config.toml
dataset = "regions of photos with short descriptions (Visual Genome)"
crop_scale_min = 0.4
translate = 0.12
norm = "layernorm"
moe_every = 1
experts_per_token = 2
shared_expert = false
optimizer = "soap"
shampoo_beta = 0.99
max_grad_norm = 1.0
Rows from block 9 of a small self-supervised image encoder, named by matrix and row number. Rows with one number within an expert belong to one neuron, the router's apart. Each number is 128 + 24 x the weight over its row's rms, rounded and kept within 0 to 255. All counts start at 0. Numbers have three digits each.
Before each expert's rows are labels from the 100 images, of 14848, where the router gives the expert most weight on average: "patch colour" is the nearest of a few named colours to the mean colour under the peak. Only what is clearly more common there than usual is listed. The data: regions of photos with short descriptions (Visual Genome). In brackets: how many of the 100.
# router: router (model.blocks.9.mlp.router.weight, 4x256, trained with AdamW), inputs 128-191
# up: expert up (model.blocks.9.mlp.up, 4x64x256), inputs 128-191
# down: expert down (model.blocks.9.mlp.down, 4x256x64, transposed), outputs 128-191

# expert 0
patch colour: white (25)
router.0:125143147114116130131094140131151115128111139135138094128095100086123126131151179134147127144175129091127107107116143124122128111159169132107156092100130154129155093143107087101115126132107120
up.0:098127129147114124132084138164114114124139128101109119091140159141148095144143104103138118104099099142110152102154150133127131136121145146119151137109132102124145140159124102149114119122022118
down.0:091151125130105112118140144086150137110135109133109141108125091199147128121129128149141059125099110070090153140122149114120161117087111143081132085083111133115113143134090118150096113146072133
up.1:160117137144095139119092139117089140171085118139101149130159112167166146114090088143116141098125119143114168077138157093127160140108076131136121148120102112147107168083144124127160122118119162
down.1:139130094099114150131127086100149097131140119126139092132107143160184156146189145129133106110180177131138117109141112150136157155118103181135095163128108136099151144131170106115179120087136133
up.2:146155115135092105112129115126112143178113131109078124127148109124073164127123136131073095123133122145107106103088184155118139112117124170101074126125102096128132168131137110063183157148146118
down.2:167069122115120161106101106105151133160101157135107143123145111107111092085163087137122167125121122138132131144154166121167122128138104123092120115135108102126186103108102142141105132194147123
up.3:172123101142116142104129155087095118128154125134124141097137099090124125153137111143120106135133170131097110138119171113128100167104128138123094125122107136112164136130123108133147163151140101
down.3:133143126117097151121138085127143093168153144071133129159118128158165151123132111160155100154135115130146131144125113146098129188095154085156153137113111146156131118129125154136105106168142162
up.4:135119120173101141117156128103140085136175124138111086130124128106126099135136109160146136177153100135149125131130108146161126102143167125127135134113094136113149132129133117135124142137143107
down.4:104153135155159122165137110096130135148166145090136144104067138139122132166141134143123156168138123133101127097160082148101171123111103163112096154150122132157119113107173134123091144071100143
up.5:104137147138155124122135149120191154132134162109139184139159120100104096178135096127124100126099125086118105148069119108093102119093053102116086145137120128105100147136143088131126094146145125
down.5:104093112158084111140109166154106101138118129133075118163100109090107115118139110148146084107067143096114114122134171128118138127114112110131125125098094123168159180107111156102111104135135095
up.6:092173160107073104132110165105126098112089124121180107143101097120133088113120117155131136129152113126152114155170150138130185114126120150181129102146119137173128171116102113095108149130115163
down.6:125120100115127132143112130082164123147101139129118106124122133139102109104136148103156152164115076101127197151117125124133094129105137190142130117104131141115148130125123087109182164138114129
up.7:160196132154147147153149116141129126096111131119138111121104123117156106143122116121106159132160092131141153113169135093096128129138122140125150142118112171132109186149118122164095151172123127
down.7:111139147115135156079138122127208123147123135133126114151134149166136088119120131175146150125142127108095167158092086130103115127145161135095105129165126105092084095130148148136177115180119112
up.8:113132103127128138113126124143103111157147100171122126095099155135145105125149120082098108106124128105161115136120140158179106129163121141113138162122147087133085159090136129126159150144135143
down.8:139129116130124122131134093098092115143134143115159099123142125115082134122128101124098079127163142170117099134137156144138116130119154144103112155141142152134120108112112128087155140134157111
up.9:117160099120109140159101136121103088113136137085103125152098171094135120151114144144109128128098095150137105072146173161152129164090132163130116103106133147121123112144108134145097113123143160
down.9:140144162107161141119147108138073118104153138075134132108154128134147121103131135171118127145152154134093109115155183116116131133140114128151079087104120125119123152109152143094162125147120137
up.10:114100191132146115159118150130127162089108155146137156099144151079137148104164143135110106143151100148093113150136140070111151140142156130151095141138149156104130126092124135101058131157108160
down.10:136131133088176158135157159129157148114149140134149135109106134128100140110088099111125097125136134130066102116127131114133136129110104144096089088141175151134077095130151103143134136102144123
up.11:139108084131111108167132132148150113115142112106147140140113116146057117145114146093142104126131114137149109101132125099153089101138129148090097146139118108101078123104151136148145115133124157
down.11:140122128082167071125168175125158144089105139099114128128124161123139101116123121110146135162124125124093139088130126110199141106109145158140114156133128119117083142137129123093119172136131112
up.12:120099109089113134108135116170141119109144117162112137179113133142137115157119175108159128149184131152124119099092165130107175160091165120133116101126141142139106106196129164150138179161127142
down.12:157139164165089149079075063093128129128120107147087119099107119106174129136159180127115150118143117108124101158116123136141142134111153113110152128158123086142134107140126167129129129138141137
up.13:145121128168134172140138106099129081081122140149128083127125108110127131149125155170105124088102127131123148138128120161153106116142142155171132140135143125139112161089120138159130171134130125
down.13:110166083148142135120099125141135114096169114122106130109118162160119149150118094178123172155102107121114171140171135117130121145116128155112128158113089102106077141086127117159123075121114121
up.14:086130133103135121141177102158137159154182122075121177152111148159133130158117125142147095133119130125106125118132137144120105123145116121127154161112094106177151097153138122117105084083091167
down.14:101134149156116124137144181172134072157165068114112118141129138123119124107104118116119130136064120110114161124157118109102109138117124095178160122119100168114124172152106146147092085087108169
up.15:120123184130103133178069153130108136125079151132117128112119111104122136167129127145100121144110103095120119161144135090174083134131171107137099112129145155126134174089108125127085103124096117
down.15:151129086111131134162144146150144139144129124123132120130094129132127142124152132123146138118108133134104154157116077152106169102120102158113111191110135169106160110162139124116103081097142139
up.16:144121147172110105084110118142144137132141119127121096083144160150088118120148161143110148140145111122116114097161116206115145134139100142127061116114106097122152150107120126092124143136125123
down.16:099132165139138122139118107129119097146125158132121127131122132129094138107146115136138085123153162158110088158096144151121178121132152112106116185131110130135112125081131141134130121137128117
up.17:157089213153183148104157114124137135116162098131174144087161161112158139091138129125110138147117136119122135102181122109133117134117149077140149090115083133066153126137080110114142114155121128
down.17:162111158138144124131110128145138131156153134161121120102090127115108120106128143128116106127104111086161155171105095149149162138107138196128129164104105150118107133119206130052166153090157132
up.18:084123160122113118132078104147085191128086124111155124107165099101135110122161123145151103096098118113129106173126119036092148153128137137086149134154127225141153085144103121128081099104128121
down.18:144138101114130110124153120131151126111078127141156106120148113137158150158148118138127126094107164181095155140102118194136135095142127099126096166153143166115128127130127129128144122133130128
up.19:139163164160138159127151130132118112138141125138190101124124119137124125136170151108100171136159128082134143140126086153160108100140133107119117150112135114133148162158072105115110162175132111
down.19:157136111160154127109162100111102109115112107149137143157113171163133109138123125170157143141120082171106136120116122151103182095156125094132143148114136128109123134108158096117124093135085133
up.20:139084167163166117144136112111146113112124118136092164138162111124113116122162106146118128127114155156104114115137077086129140127109156135062089140128118188152151140088144117134161082142128147
down.20:128130148126133155131122120088167109116163140142098087123135134130136108121122178133098158083157137082101112121138130142150104119111141144135104107157135142151095107108144117120171184162135109
up.21:123140107080132092167090125123131139096118126156108109122111125135121106122128102107098098089195123161112148142110121118149097156149113175152128134108124149138106082120126139095129149133087121
down.21:145141107135092153136107155114127154175102138155113098100145086091126121151135096143104096145103089143123136136105181173153113158152150098125142098129133138177118117137126083123104127137124119
up.22:143117138178087124124148137145095157097101101109122112077140149087067127115142192157119109073105110148120144118097128115139117083114106120080117104102133121115159140158116121138132120162155137
down.22:154104091107109134127107142081141142085164163156097135116139143114144124169099164141104131127155150105131118103135112159183145135128129125151144152141123080124135095146075133156085142170142168
up.23:147115106111117129113118104126117129184130111127100156160136142136111127124107177151147153140106128127089089161135105065098162155124115143106141126169129132171159117119102145142169067096148100
down.23:126089101134113129137130112144139110146129135146124132140121127136133148142133142149120145135116136133135078112144105113105117144107136094145130104135101134114175107135094118200113137177135167
up.24:080100104113096135110118146144140204134136105139111136114131125110111102143118149141120116066069170145079136099087101124094162176127094123100119098114121134136216141140132121098138114123127131
down.24:115099104076113125145119121137092161067123148106126140108158127144135165169102157144145111115127108112136128088165160113123103119130098098137143051120151102169060122131153155164073111119157190
up.25:127102145094119155111113133115139148132125152131108120157108132164136137135157117150131135113117132136155157147122161106142143157156100094139115149147122107126117147104105117112158049101163132
down.25:150124142145122105100133133173097092125115075145130125134162130117119138152113139124180148164098142105116069124160116082132066130135081084124122141129149129144116139129158143158141128113123134
up.26:112156090135112117110150120138097133151151112157132113110148109152148103122129113125133125100120104148178161160111094146105123114138112192118140158141105134101108132129147117128139141132066131
down.26:152136153137118145140120152117145122171107109117134115156127118147131111130155114115138113146105087108156147136134105115170131161078144139089136107112099115142113121118150099055155135082168151
up.27:120104131132108160118136104185111124098126130142158104135074140153115127146111137132124146098130112156137183124147043135120124113139165120141157145116169130138157129155112144109159124064063131
down.27:112149141173129141123115129169152099150158176132117158147104176125142120079128147128133162121112115100136146149146090155117120121113150161175095140153096130138104142146124142114107119137122115
up.28:104148183082147115132109119125114157115121127143136094143102150147127150139135176072141148089111149124201113185112135136112148097161109099125162139126133141078112086141101112103122105112120154
down.28:113114129162151142112156162182121126115159100162082123112103108147114143138120129072117136130097133108147121120117108080107116127107112144133129076128141145122154138090151109112149144138100118
up.29:103084103156150125084158108115164123133160109125138128176142167136093101132128161123153145129129121127117126119121094118129146086129167131123117127144139139151144118168121144128127095121099175
down.29:080139134123134139094132137102120092095152153106129121115099111148139125111172110091162127120124171122102142132112102122136172112085146141151079137133136144140133125129106165205151141136150133
up.30:145104117136085166086054137159114096138077159168151099150121121132096126097109183177134121132106125144144153116174097107160138137134154123162134121123163161146103128097123184084115119078078116
down.30:063124104127128107139140124188133128152120101079122119092142135124179109114138095142136121133100137141168114145149118131142079149123144099129208153122105155112112184139135124110114146141136139

# expert 1
patch colour: black (33)
router.1:112143177136155143152136112105124122126148136143134149096150161165131126100162095105170106158127059143107124113098161101116133115155106115119128137076137138131089123143119110115128130157156189
up.0:165099067139116133130164149088101087185149154134112096101136143159106124145139087106144120130128073136117092127152101116153148137128181157147135125081123106124109136128100122088139134139114070
down.0:122124157086171104104134110093138096125125155112141135142134145145093121139101118152115144093133104140060155115130125149139152092133119120142089067109098105176127119115124117161128158139169156
up.1:146137155122124146139129111119141131102116164135118140156127155118163153112154127167154166145143153169064136129131152112138125147109135139154083135115129122136169110130132119136125076135119125
down.1:106153158131157126114157134129114120137171129132111159147111090132066086133096142140114116122134150129100111122109106060116089131079129126131064119133179164139074117108164137128110124125135108
up.2:174120081141124094122103129121121147141203133098118098140148148133148133127148164143095150106114103119104133097131104123107112153150134134134146103064120128113136133133109090164103123148136135
down.2:104137106142088128107136152137111124137136119144128136143128113141155159196105124112159096141127123115145135110119082132134159136155161073110142061113132085132169167136130100189126116148099112
up.3:146128146156121196120119128119125134095096160157146142092118110138165117135113105156070116120123144098119143127158102096116178109125056090125155092103102110113155134119128125132138095080106145
down.3:184089120127108121122103090142147151103158141099097141112115142119143127125108170134134125114148124135125126123130098154154156095091165133159139138120099147126111157113126116177160095154126062
up.4:120132125148071126141097124129127124230117118137122085121111189167136113149100138094129114138134042129131125124145115143156121113123152132126125141128123120123120108132119128108137151147138128
down.4:135096195136190096120126142133145186108126143123126167147139137130067123103087134175104142124152086114099141124129123153133124108127129149142107125111142084123053128133131143127101158133133118
up.5:127146133151080129063138123121124135126139144109130137079126115117103118146144086086128102128092155114133123094129126143130151137115129133122107142100107163140118142082135072133132138149146167
down.5:131156181160137124112131129146108140128118101114109109138164106093150136140082131170175117146082126142109114154134120119127102149140121091106147097073114113151146156131084151112117107125135145
up.6:092116115110093134102159136115116117122127138119104129160137120119131098110087094160118115120142145166115166113135086128149113093089091143111147099143090146193148170117160126147159134132131151
down.6:130124156136112090127166143116153129121140147122148155160154142118102114127121144147108114072124114158104127112096145160123099100154130149136082136149122148163117123109131116125109174103117077
up.7:147126109166115117130112155158145084153101133130118132133122088140123116145117097120134116149113120088101116114139182133117127130106102160159183075112138091142133162089097121158141083124112050
down.7:157155117136166141140132072129114112156095129119117124128131139187132121150158152106128113187142112120162127142148142077129173122118133107089086141124127135115127141134094121135115127162129160
up.8:145110137122160100132126105075177149144121174135079128176112151125153117144096140140118151111125123117110117132169098133115097172166113133114099155132096102159160088092138119129105121139120155
down.8:122082091130107108123141147125070094139139125131101162119134112122126151109160117114130101140116169138187166135118166159162126174133134088146149148122108164117169090139130123111129130136140106
up.9:126137105157093133178133125120149126115142173138129052085103151121128075131119120146134141156121146117156136144118127122142128117124166167122165128108097127128139128127134130080139117159108145
down.9:154116131139126093151135106157135078157105112137164145105150110127178158133153119078161114139106185146149067118165143113068147090131093123117184154177110127092194135150125125130149121142111140
up.10:131117110126128139142176133105203116113143095132116133099116130113143106146126047118123112111103121127126151071164133117082160137116080115152160104070082115144126122151122132139100092114082132
down.10:150124175129152149119116156139141132140190081160130136138145121114129120125140120155098128114103141097110115140113126167100144135173109127155129180091117135100135140126081104178153130130127120
up.11:135088131114161135163152121159108127142148131141117131136164144104119158107127163122104135154201110141107120114114132114185117109113125138132103097121073115112157152138181103107153111139095104
down.11:075145162131151121130125108105124144095127083155140107115094161175128090099167111153124129114139150130151118088170116100130142137146103136112161106104141181154154122139167126073133141097147168
up.12:125099114167066141097127137111087130140116102153103087072150128135097092122151129164130140128142187110116175128164135103103110141133141143143120097087097127130153164115143117150189147100156108
down.12:136125123103143170118115096105096099157104144130106099149141095126141098107156118120119154155177135139146125125116192130113139137128121120134128109116145175116165108163093112093086122140135171
up.13:102109140133092138149132124170148110156122129156128116153148061163084117112122118163125141127140133104144149109134119128131163123124132152162118122135130137149105156116146105149162160092123161
down.13:087127115134127139119161148157175131180115155138114145120156132131139125127169100115137143125141109101147104058142134115133128118143128136158130105132117166148173118098154139082125126093158172
up.14:159109108138131133149109111113132138084164092159203115140088155118159101126124129120080144067161134116125128150133147119086101118137129105151123116105152105135141120147155133130144170150113096
down.14:132161164169118081124122139168101122117124166149109140111111152157116100120126095129140130142148083115075122147154105142115159096111141127126105146142143090149107134154093145158096136167101100
up.15:102133065154123119186093154120110121147163100115106123161152101148103091154119117145106117156157104140105143090126163124181108130126114150095132115140140090135158132136133114115129146138130128
down.15:138188119137083123146129127098097128147131158132107112118096113137097141147103115114126111119133128106079089122145136116053111165110150127122120143151132140112132118142098131183123116133137134
up.16:138143110123122086125068137119133161114066136115108118075103124131136109136135085094185099118136120137122133124106148120100123122148144180162149138067125189116084106139137113152134130123118162
down.16:145091136124085128137108111091121120111124141120154076176144067164166153152160126076134107165126202175119122149118134138126150111111123099135112132102160119146184141069172115115168125093113129
up.17:132149182148191124075114144112130140088128117151143139113153111089127121133149123099104155127096093119147144142114109102090140141159115124113129161144128177086157101124045161115092110160121162
down.17:141068172097140090129131137106116132094129130117134145117136189127097149089086139140142156154142139144097118161110153145156135099101148150171108187159137147084108144109122114142137133158146094
up.18:106146147126123133125119121133142132093139133122165066141096158103113152140097103106127180087081129118156134077111109126126119091160110129142142141158135158098117127159150149145096113105108159
down.18:137114167134152120143128138113116093124139095177136165130114174126154120160156091105133119126120155115160128121144168126147126122162118097124134141124105092147107152060137139111134129145127152
up.19:135115145109087096128135093126162121144115123132119136115067105162080112156117143078135083130141138138143100047155129172111123131131134132118151109114141100087095136113138118102143145130140174
down.19:126141130141130131128113133089137152090112125120111129115147081137157126156160113105163135119110139123134119106129147141167078116158097090128149123076151146125158125131078076101158124106133155
up.20:140118160138166123119085099130128132152113149140177122116167145110163127114139109139126150140194158134180138123135064146129166140138116100092158122122154147138134125113118129136082156108104137
down.20:107175124138129139156156136138137120129162101094144156089090162142110120111119180133112153107156144135148133143135107084148143097084176115129104155162143132140123120123132122117136163142104102
up.21:110049107111139124068143165135142191168163110137089132107087107120137115122154093102134133088131158160116104102163096115103119153128130107127136114154136140149132104081109105089193118088097137
down.21:122120077139128163157112138136124099165146114132113122161095151152126157123152159106159158158188162123191129102134106140107161158144115139122099156117095175107179129137145119151126142136146155
up.22:149110146149131155113119109142098110142083150126131126129097145135121149128139099115167093141187156124110124143181087085138136124140159135154117112091190148101122152107079141123110115134116124
down.22:176153149142115178121150127114102078171087124130088146080096097129151158135101151166129087139122118124116120153148122146165143177093157172107174140144133137115144091161121104113134102141118171
up.23:109128180121123107186138140122119122146113126120123137114117141150172078138114119061097141106130149078158133121130120142142134148135146076110158110146157140094128130132005155149135111145145121
down.23:142107168117121138165104141106191115090153125162148141157149148146132106109120130123104140126147127124140145140107102114122135159116118190100129145112123129104128102161184138065169146106142121
up.24:088131153089124130158101113186103121081086079133157094131113146116087156105128175119143116157120105165094162130130137140121105116157141160162142136131156168129117119183136159140115133178116116
down.24:150112154157115107103125159158102104117106107152158110120099115073112140154156126091117108151100132142094108099138134115183109108084103134146126122136140116138111087104145125123160153093161157
up.25:131136086154147155130108139103124135129126092101095096133140139123109127130092141143107095142143115149064135145099162095115134157090157188141095101180160135129111167120136129143097134161154125
down.25:116123124125115102122102138106106098086149151108087143117150152156145117142108134107140113153158125109151122131140160157128100155111157083159156170158163136141108132107087137185104174135141131
up.26:133079132110104115139106148127118135124122131133130123150151137116117131134109177130142149120149159172058142087059121115116145157107131162130116095126146159164149152141194115173183145102139110
down.26:131169144117106135102141143168085121149130165144131149123089142120142151120107099131099138111110153142082115109145128104115090127096142149141112071166140120148061084107187114138125112108109111
up.27:110127127124139160123110137168128106139119119101105116142105119138114142131118099133181128178135100113133091109191124153193112091122155132176160158091164142127136134124158135110112127127119120
down.27:159134138110143181111151125157171126108121096113137112109121129158186108197155099140109118163155120107143152128111127121067155134132138117092120110145098143115139128101141095131139106088098143
up.28:112114141117124136149057140136156105078123107127130148126106134146127113163115092067140088107132133108125138160128096124142106127119132143125135125156140116146121129148117120137064134090113159
down.28:126118130143148144125150111134110118116141119117104112092174079167126164145138102120172145122103137117133136154120064134144095099116113128122142109133164150106120122105155138121170126111112075
up.29:121120126164136156114150127099159155139118161116124159130160109129118108116123122158126124156097126117140093124153109108107126105121079125171154104132078105128132136105138081154124112124121157
down.29:131095107124103131153100142125140131150100102114149119122133146132115146081109166087093109089114122166154116114135143169110119136128175145111110151137151148120130104156146137118142113132153156
up.30:153116174131128144161095143142141121110065110156110091137079141106121129110101160116122153120121094126145152110151159120179117137131142149153137118160161129137081144138125136148129141117127115
down.30:098123143120152085154155155133164165120137101117137176119128137119145124133136137126128141094107106139146106132135147111145153097120133111154127142112143147128119099155138131075154169144115115

# expert 2
patch colour: white (25)
router.2:124168068157135137154120144111150104141152121117148143130150121125137098160111140121145114135148130082124121126110175109109097159071120159138158093104136079157137168132151093129105141113174143
up.0:129098128114112138131127127104146105122149133143150143109094157117085143105165116113130100121145119148115115120131130139086125102162120146094136142131133140162130110074087090113139140154113146
down.0:161108125068117124130097071121120114114083140170149128149177114116110138144169150125141144119179154121102101152112132155125090134138121104139127170161122150120118115116123127127093152170137107
up.1:136087147116134092096126133141134147135108110140145113137135131116132167112132114116132131138141157157122097091136166163121139127188121143147094143142098161149124093101130159125083117104129130
down.1:080090124121138138113141136175096152117129105130122182107132115101126141155138100114139132119147131120129111142159171085150114135114102090143130117154146122177168112121128143165101144116123155
up.2:112127156147128100111165129143102175129126132114116144134125107183105123137133122142117128149150141132069117124104156127075100131157103093112082147127116136152174139114130122158121127124138159
down.2:120094129161136133188117128148127055179139143110142162129119074084138152110130166127099082170115133143143117123121140092138116141108139111108168133103136157137106140102104092118141143100134135
up.3:131138130137133150104120143128118102106099100171158133167119127141126154122104148105128129151160130101146147086136119136112139108135169127101115140119143117124093160123179104121133165140134170
down.3:148179123160131134125130059084097176118121085145157101133147115108119118124161137139168137126159125133101080124167151145138140139144103095140146144149137074146178113153105129151121143094121137
up.4:097111138122113104124158125168173147170119131109092180129098067114111115175143126122128096158107139128136109115131094163125104077138095128101144134179149127095118093129113092122156106100152137
down.4:170111159136084109112110115121136145170129150161109156132111086110109127111088119144104061160127129150142106163125154130129084147117139118115121115145153133162145095171131131092142121193084154
up.5:127148141089127167165095125131129138116146100120117166113176139150132149117127118137128113170195125154096133157129148083088112144139100146146109140097123150155131120107139112155153096140145112
down.5:115172106125148121121147115132135134150128143102134111145106142131135122134097147186118099082130111111141119110143113083144140135151159151115188104145115144122142119141157112146138169139113119
up.6:122122119113122138170120118130094127142133126146113129156126125173136120123111149140114136147156090133118156132152111152129154160119096107083164119147082120127099146183148092110163105146124110
down.6:147110135125126115114106171100130064134100121121155133146125168149128151130143104129137108142141124135139132123093118165150160152128132137144116150094113132119115145121142130115154083123139139
up.7:100114151135109164109135124110098139161130148109145088138153181155151109126120099137158140122141136115148130113175131157193172129151114086163138127103111175119130138132112112095121138139129126
down.7:161134137125109144159084133123138137094109137184155142151124137118089118085137147108111121125157110142142114118111101139144143126139131114111131154151143154145166070158108148126132155156096127
up.8:121144108114125142116143126110145122162159135108126119123108137136164124161144099069156120156188149104155122134117109127122107072092163142140148131127115132126099112229141122131133132123169154
down.8:133136139092148155116120144110127162138145145127099140156124122176118097127134140098120101099112146121083111121098152133116104139146101153166094125113117129105132084141081148129131127119091126
up.9:127116155117158143142132096131135171093138126092126118190100114151127124135139154114126148153156119164113141119141096121152115133123132107128178151163080163129076132159129144128147072151124173
down.9:120105099151131150116137159184119117120135122144172154117057101155094167127086138147124073158107127139140159093119096149142140119126131153144128100107155142113123072099132121166144106133111132
up.10:095139118135127169134132127161105110132145134107119148125123116122048156113137137132114098146138140132128153140112123120085099132127069127118215124137128118144139136147118114154127119123132123
down.10:142132107099159122110151136102111125138133155142136091107128134165131102170152096165153135105186136096124123128127107126085155096128111106115095142164150089107115164131170166132154083119113090
up.11:093112168126152142131108112135095145134071150104125135138130111134169109118148125126110125136142155153170114096121083136185127131128113133096149162116114120096113100135107072128133126133112067
down.11:152121137102082117117110143155147117188145113136116116143121148137140117084124117106129136107124144135139135148116081144153125119121109184164139145162131123156124110141175090093168174071141091
up.12:136132121106128134157139118143108093083151129087147144103141120111112138148149181150128100117146104139135098153127117120105132089131134144130139151128120087125133153105083118151122129102132149
down.12:146128149077168112147136136118118149125113146123125079139132139113119140107135115143093158104098088118104108132138147118152125116160111100125136122160123132129073120107156127129111163158142166
up.13:104126095171109161116143116145135150126135134082134126107099139159110057109161130110124093113098132109154125146143115162155141121156154127095131129131125155111142108118096118137112148130171135
down.13:105093135137171126122123168137132122124190114111089152131093169125080134110086098104130149146168107133109164126120082110122171090106144118131135142108126119142077139120109102100130121144173082
up.14:116117149211130135150153122139082135096145139127119103151182137152122106157107119138149119111127073123134170149136097167145152099136135096121103127120112117101135152153125076134101149089115133
down.14:102135156124126116128139102135143165060154126144111159080092163122147114108107135113135153125116150150063114111192119099105128075101130144121153138142161109163126104113128087129106180095107132
up.15:145119140119153103132104104099161156130120131164119119119149146146200112110141126131091147129140122133119124133095125078105173109155190105119093135107110178158129116151128096134135128124127105
down.15:162125109134160126131158097100101080112132096129104105156146106149155114196142101138154106137162149118157108155092120126079137114118120105136112123143173119090117165152141161151180085175104119
up.16:160130121150142144146130138145133120099132129137108133125119113083115126127133109090117134104120156154075126073119090135134140133113138159146121088112119143129223127154115127174133119147110158
down.16:161152162112178102128106135127121160085097144110107127118123125120127150129101149186121129115129108109117129138122117123126123108102128118119106081132154085128060103112145122125111139145133122
up.17:143090137173149120164160139112154072150132161139115134124110107086179133115145118090131140181131132096127114082117124129114154118128171103131131109139091118136142143109128091142095112104096159
down.17:138127141141136111132124130142149196115120124144136147117132136115117123111097176123124129109129101094065098144131092101137140104163127128143143088129148069143099120141108117168134122127116138
up.18:129150143144151134068136147136177161134115110086104126113118102098078121089140138087137127130131122158113153114128078140147069135164099175146123134141116116100093116126166130151157145153121150
down.18:081060105121109103145092149112106140089111155129130140136143131124119160077120133111115126138159169170155104119123127169134104104106116093161140130170142130073147155098099116146124108175126148
up.19:130155156114145134195124098121117165138129095128148123110114093135108139143120099120140144093129108120111145131096147122118126116133092127126122152132107133138151119128113114142135088088140169
down.19:140072153164058137112113111124126094148089106170118156152099125125119113126144154158104100167142115106154128167134132130127154151129172113131134160118117127125158099126098158157113101136125119
up.20:089165127115144136133163114109159149183130105085078155126093094141091142123134105153149126155117134133100106104133106136145110123124148120167083136113142115145173124138116142132119100203190125
down.20:109107136142124130107119108136118129161109141170152124150118093121093096135129158135084114083141112134143092136090145097161084148135138151138105103178139080138149151143124136113160157164127128
up.21:137138121145137117139148129172136183148129108147087114083150130087125138079169107128114147140131110144124140108106090128115127121135159148132153136100104146107101109117114155120151118107135095
down.21:119112133143156133156108166092142086122120119131153136150158138125125124145103095096113120164131145174127131130120152166075153146150117140121117174146130107092133165106095138139159137170096137
up.22:138098118112096119106144129131077167147148119137115102112165150116134107104152095160096151129146146140108110124108102114106145144128130146154127124101117120202179140067121131116132159067160080
down.22:127126099161134150139134130111122106090088161162116136161158133119128139110134141104118141142126074132130148148129141120122143142147134088087142127118084154145158151138107119164090094162156136
up.23:161140163147126095112138149127128119111130124149139120046133165161135150111138112135075108120118130093128181081130139128127143109151119130125152124068136152089162136124104122102134158108131131
down.23:136092173141107086092122121149114104120125111143157140091160148109132108089124144103117158083085136118135152135128132144135111154142093135141136144120079094125154131113150140083183161152142087
up.24:166098135080106117136178134096161167169139123076147155100128150110137159133134129089123112123134111087157134127107139127156086108145133103127125134088149139110139140119127111103098118110203138
down.24:107152149123112095130138157160152139117119137127098130134150123133091096109105091134148111119094104085130151180112159107174156135125122160186152131066102114118130154134136163117122128117111115
up.25:134140170091083095153117089153118133049133155121131116149094129147124130125104140125142143122143159133163101172143172184140105098143090146128108174123129153137081147124145139110111147142145139
down.25:154142123140084071121109132123143165111151124121118131105130114119107109136005112105154128088123135137090094150149150093123093115108141169120120073131127106146117134141158132123137126121128111
up.26:147105137102138160137136125141110102100148121103160156117140171111134112120165100129105126124133112162124128127171084102153114139129128140101120157110120118146109143113128102121143128138100117
down.26:135147116119158100125141138116147145146119158147128106110095114121107132147121111102089134112138166150113099113156114137118148128178121095173133198140111113131127160181136168148119093142126119
up.27:102143127130145126148119125083148106120162167071118110167140176147143078143140117108135110138130146128159092110100105124085143138117108092130141145139086103174128111175102113175117118162129136
down.27:101103125098138110120104117178124112147112129092145133107145147112054111091133091154128160131112135166121148171121140140157165127158148133115142143134120173109098079108105101154138131116162088
up.28:168114143142122155145138133120123111172098108193081118098162096162138165074122135117106125101089141165100181128091088125112169154145094153147147106117108162175140122129100148156150133133158120
down.28:088123106114147136117168155130105144115134123131133156141114134123118104139090127120122142139151087102151151151102178130135142165088139127122162157091087114130180178118106141138066154152118119
up.29:153104131129154135090137111111133172152137117119134131070107155151130106103180143108108109099142124113136084083119108153122157124154152102110111143092131135101138089135115085095123150141120130
down.29:166139150099115150115083092089114085130113137142134126170106116149123137133129098104098141148158110112103093124139132114152112167120122140131135163111139148108137097118134116128091123111120144
up.30:133141139150143144136143119100111153124086162117131156068159123092149114113125116122148101134098121120119148135116107105165165128120139148152118142088112131098112144124165090116130101160115161
down.30:164099136140088074110127148118095130081118134138109147144155136126104158112117117117117088130151094095124144128132119098112123151083156116105157155136098082111123143116123149187110122182130117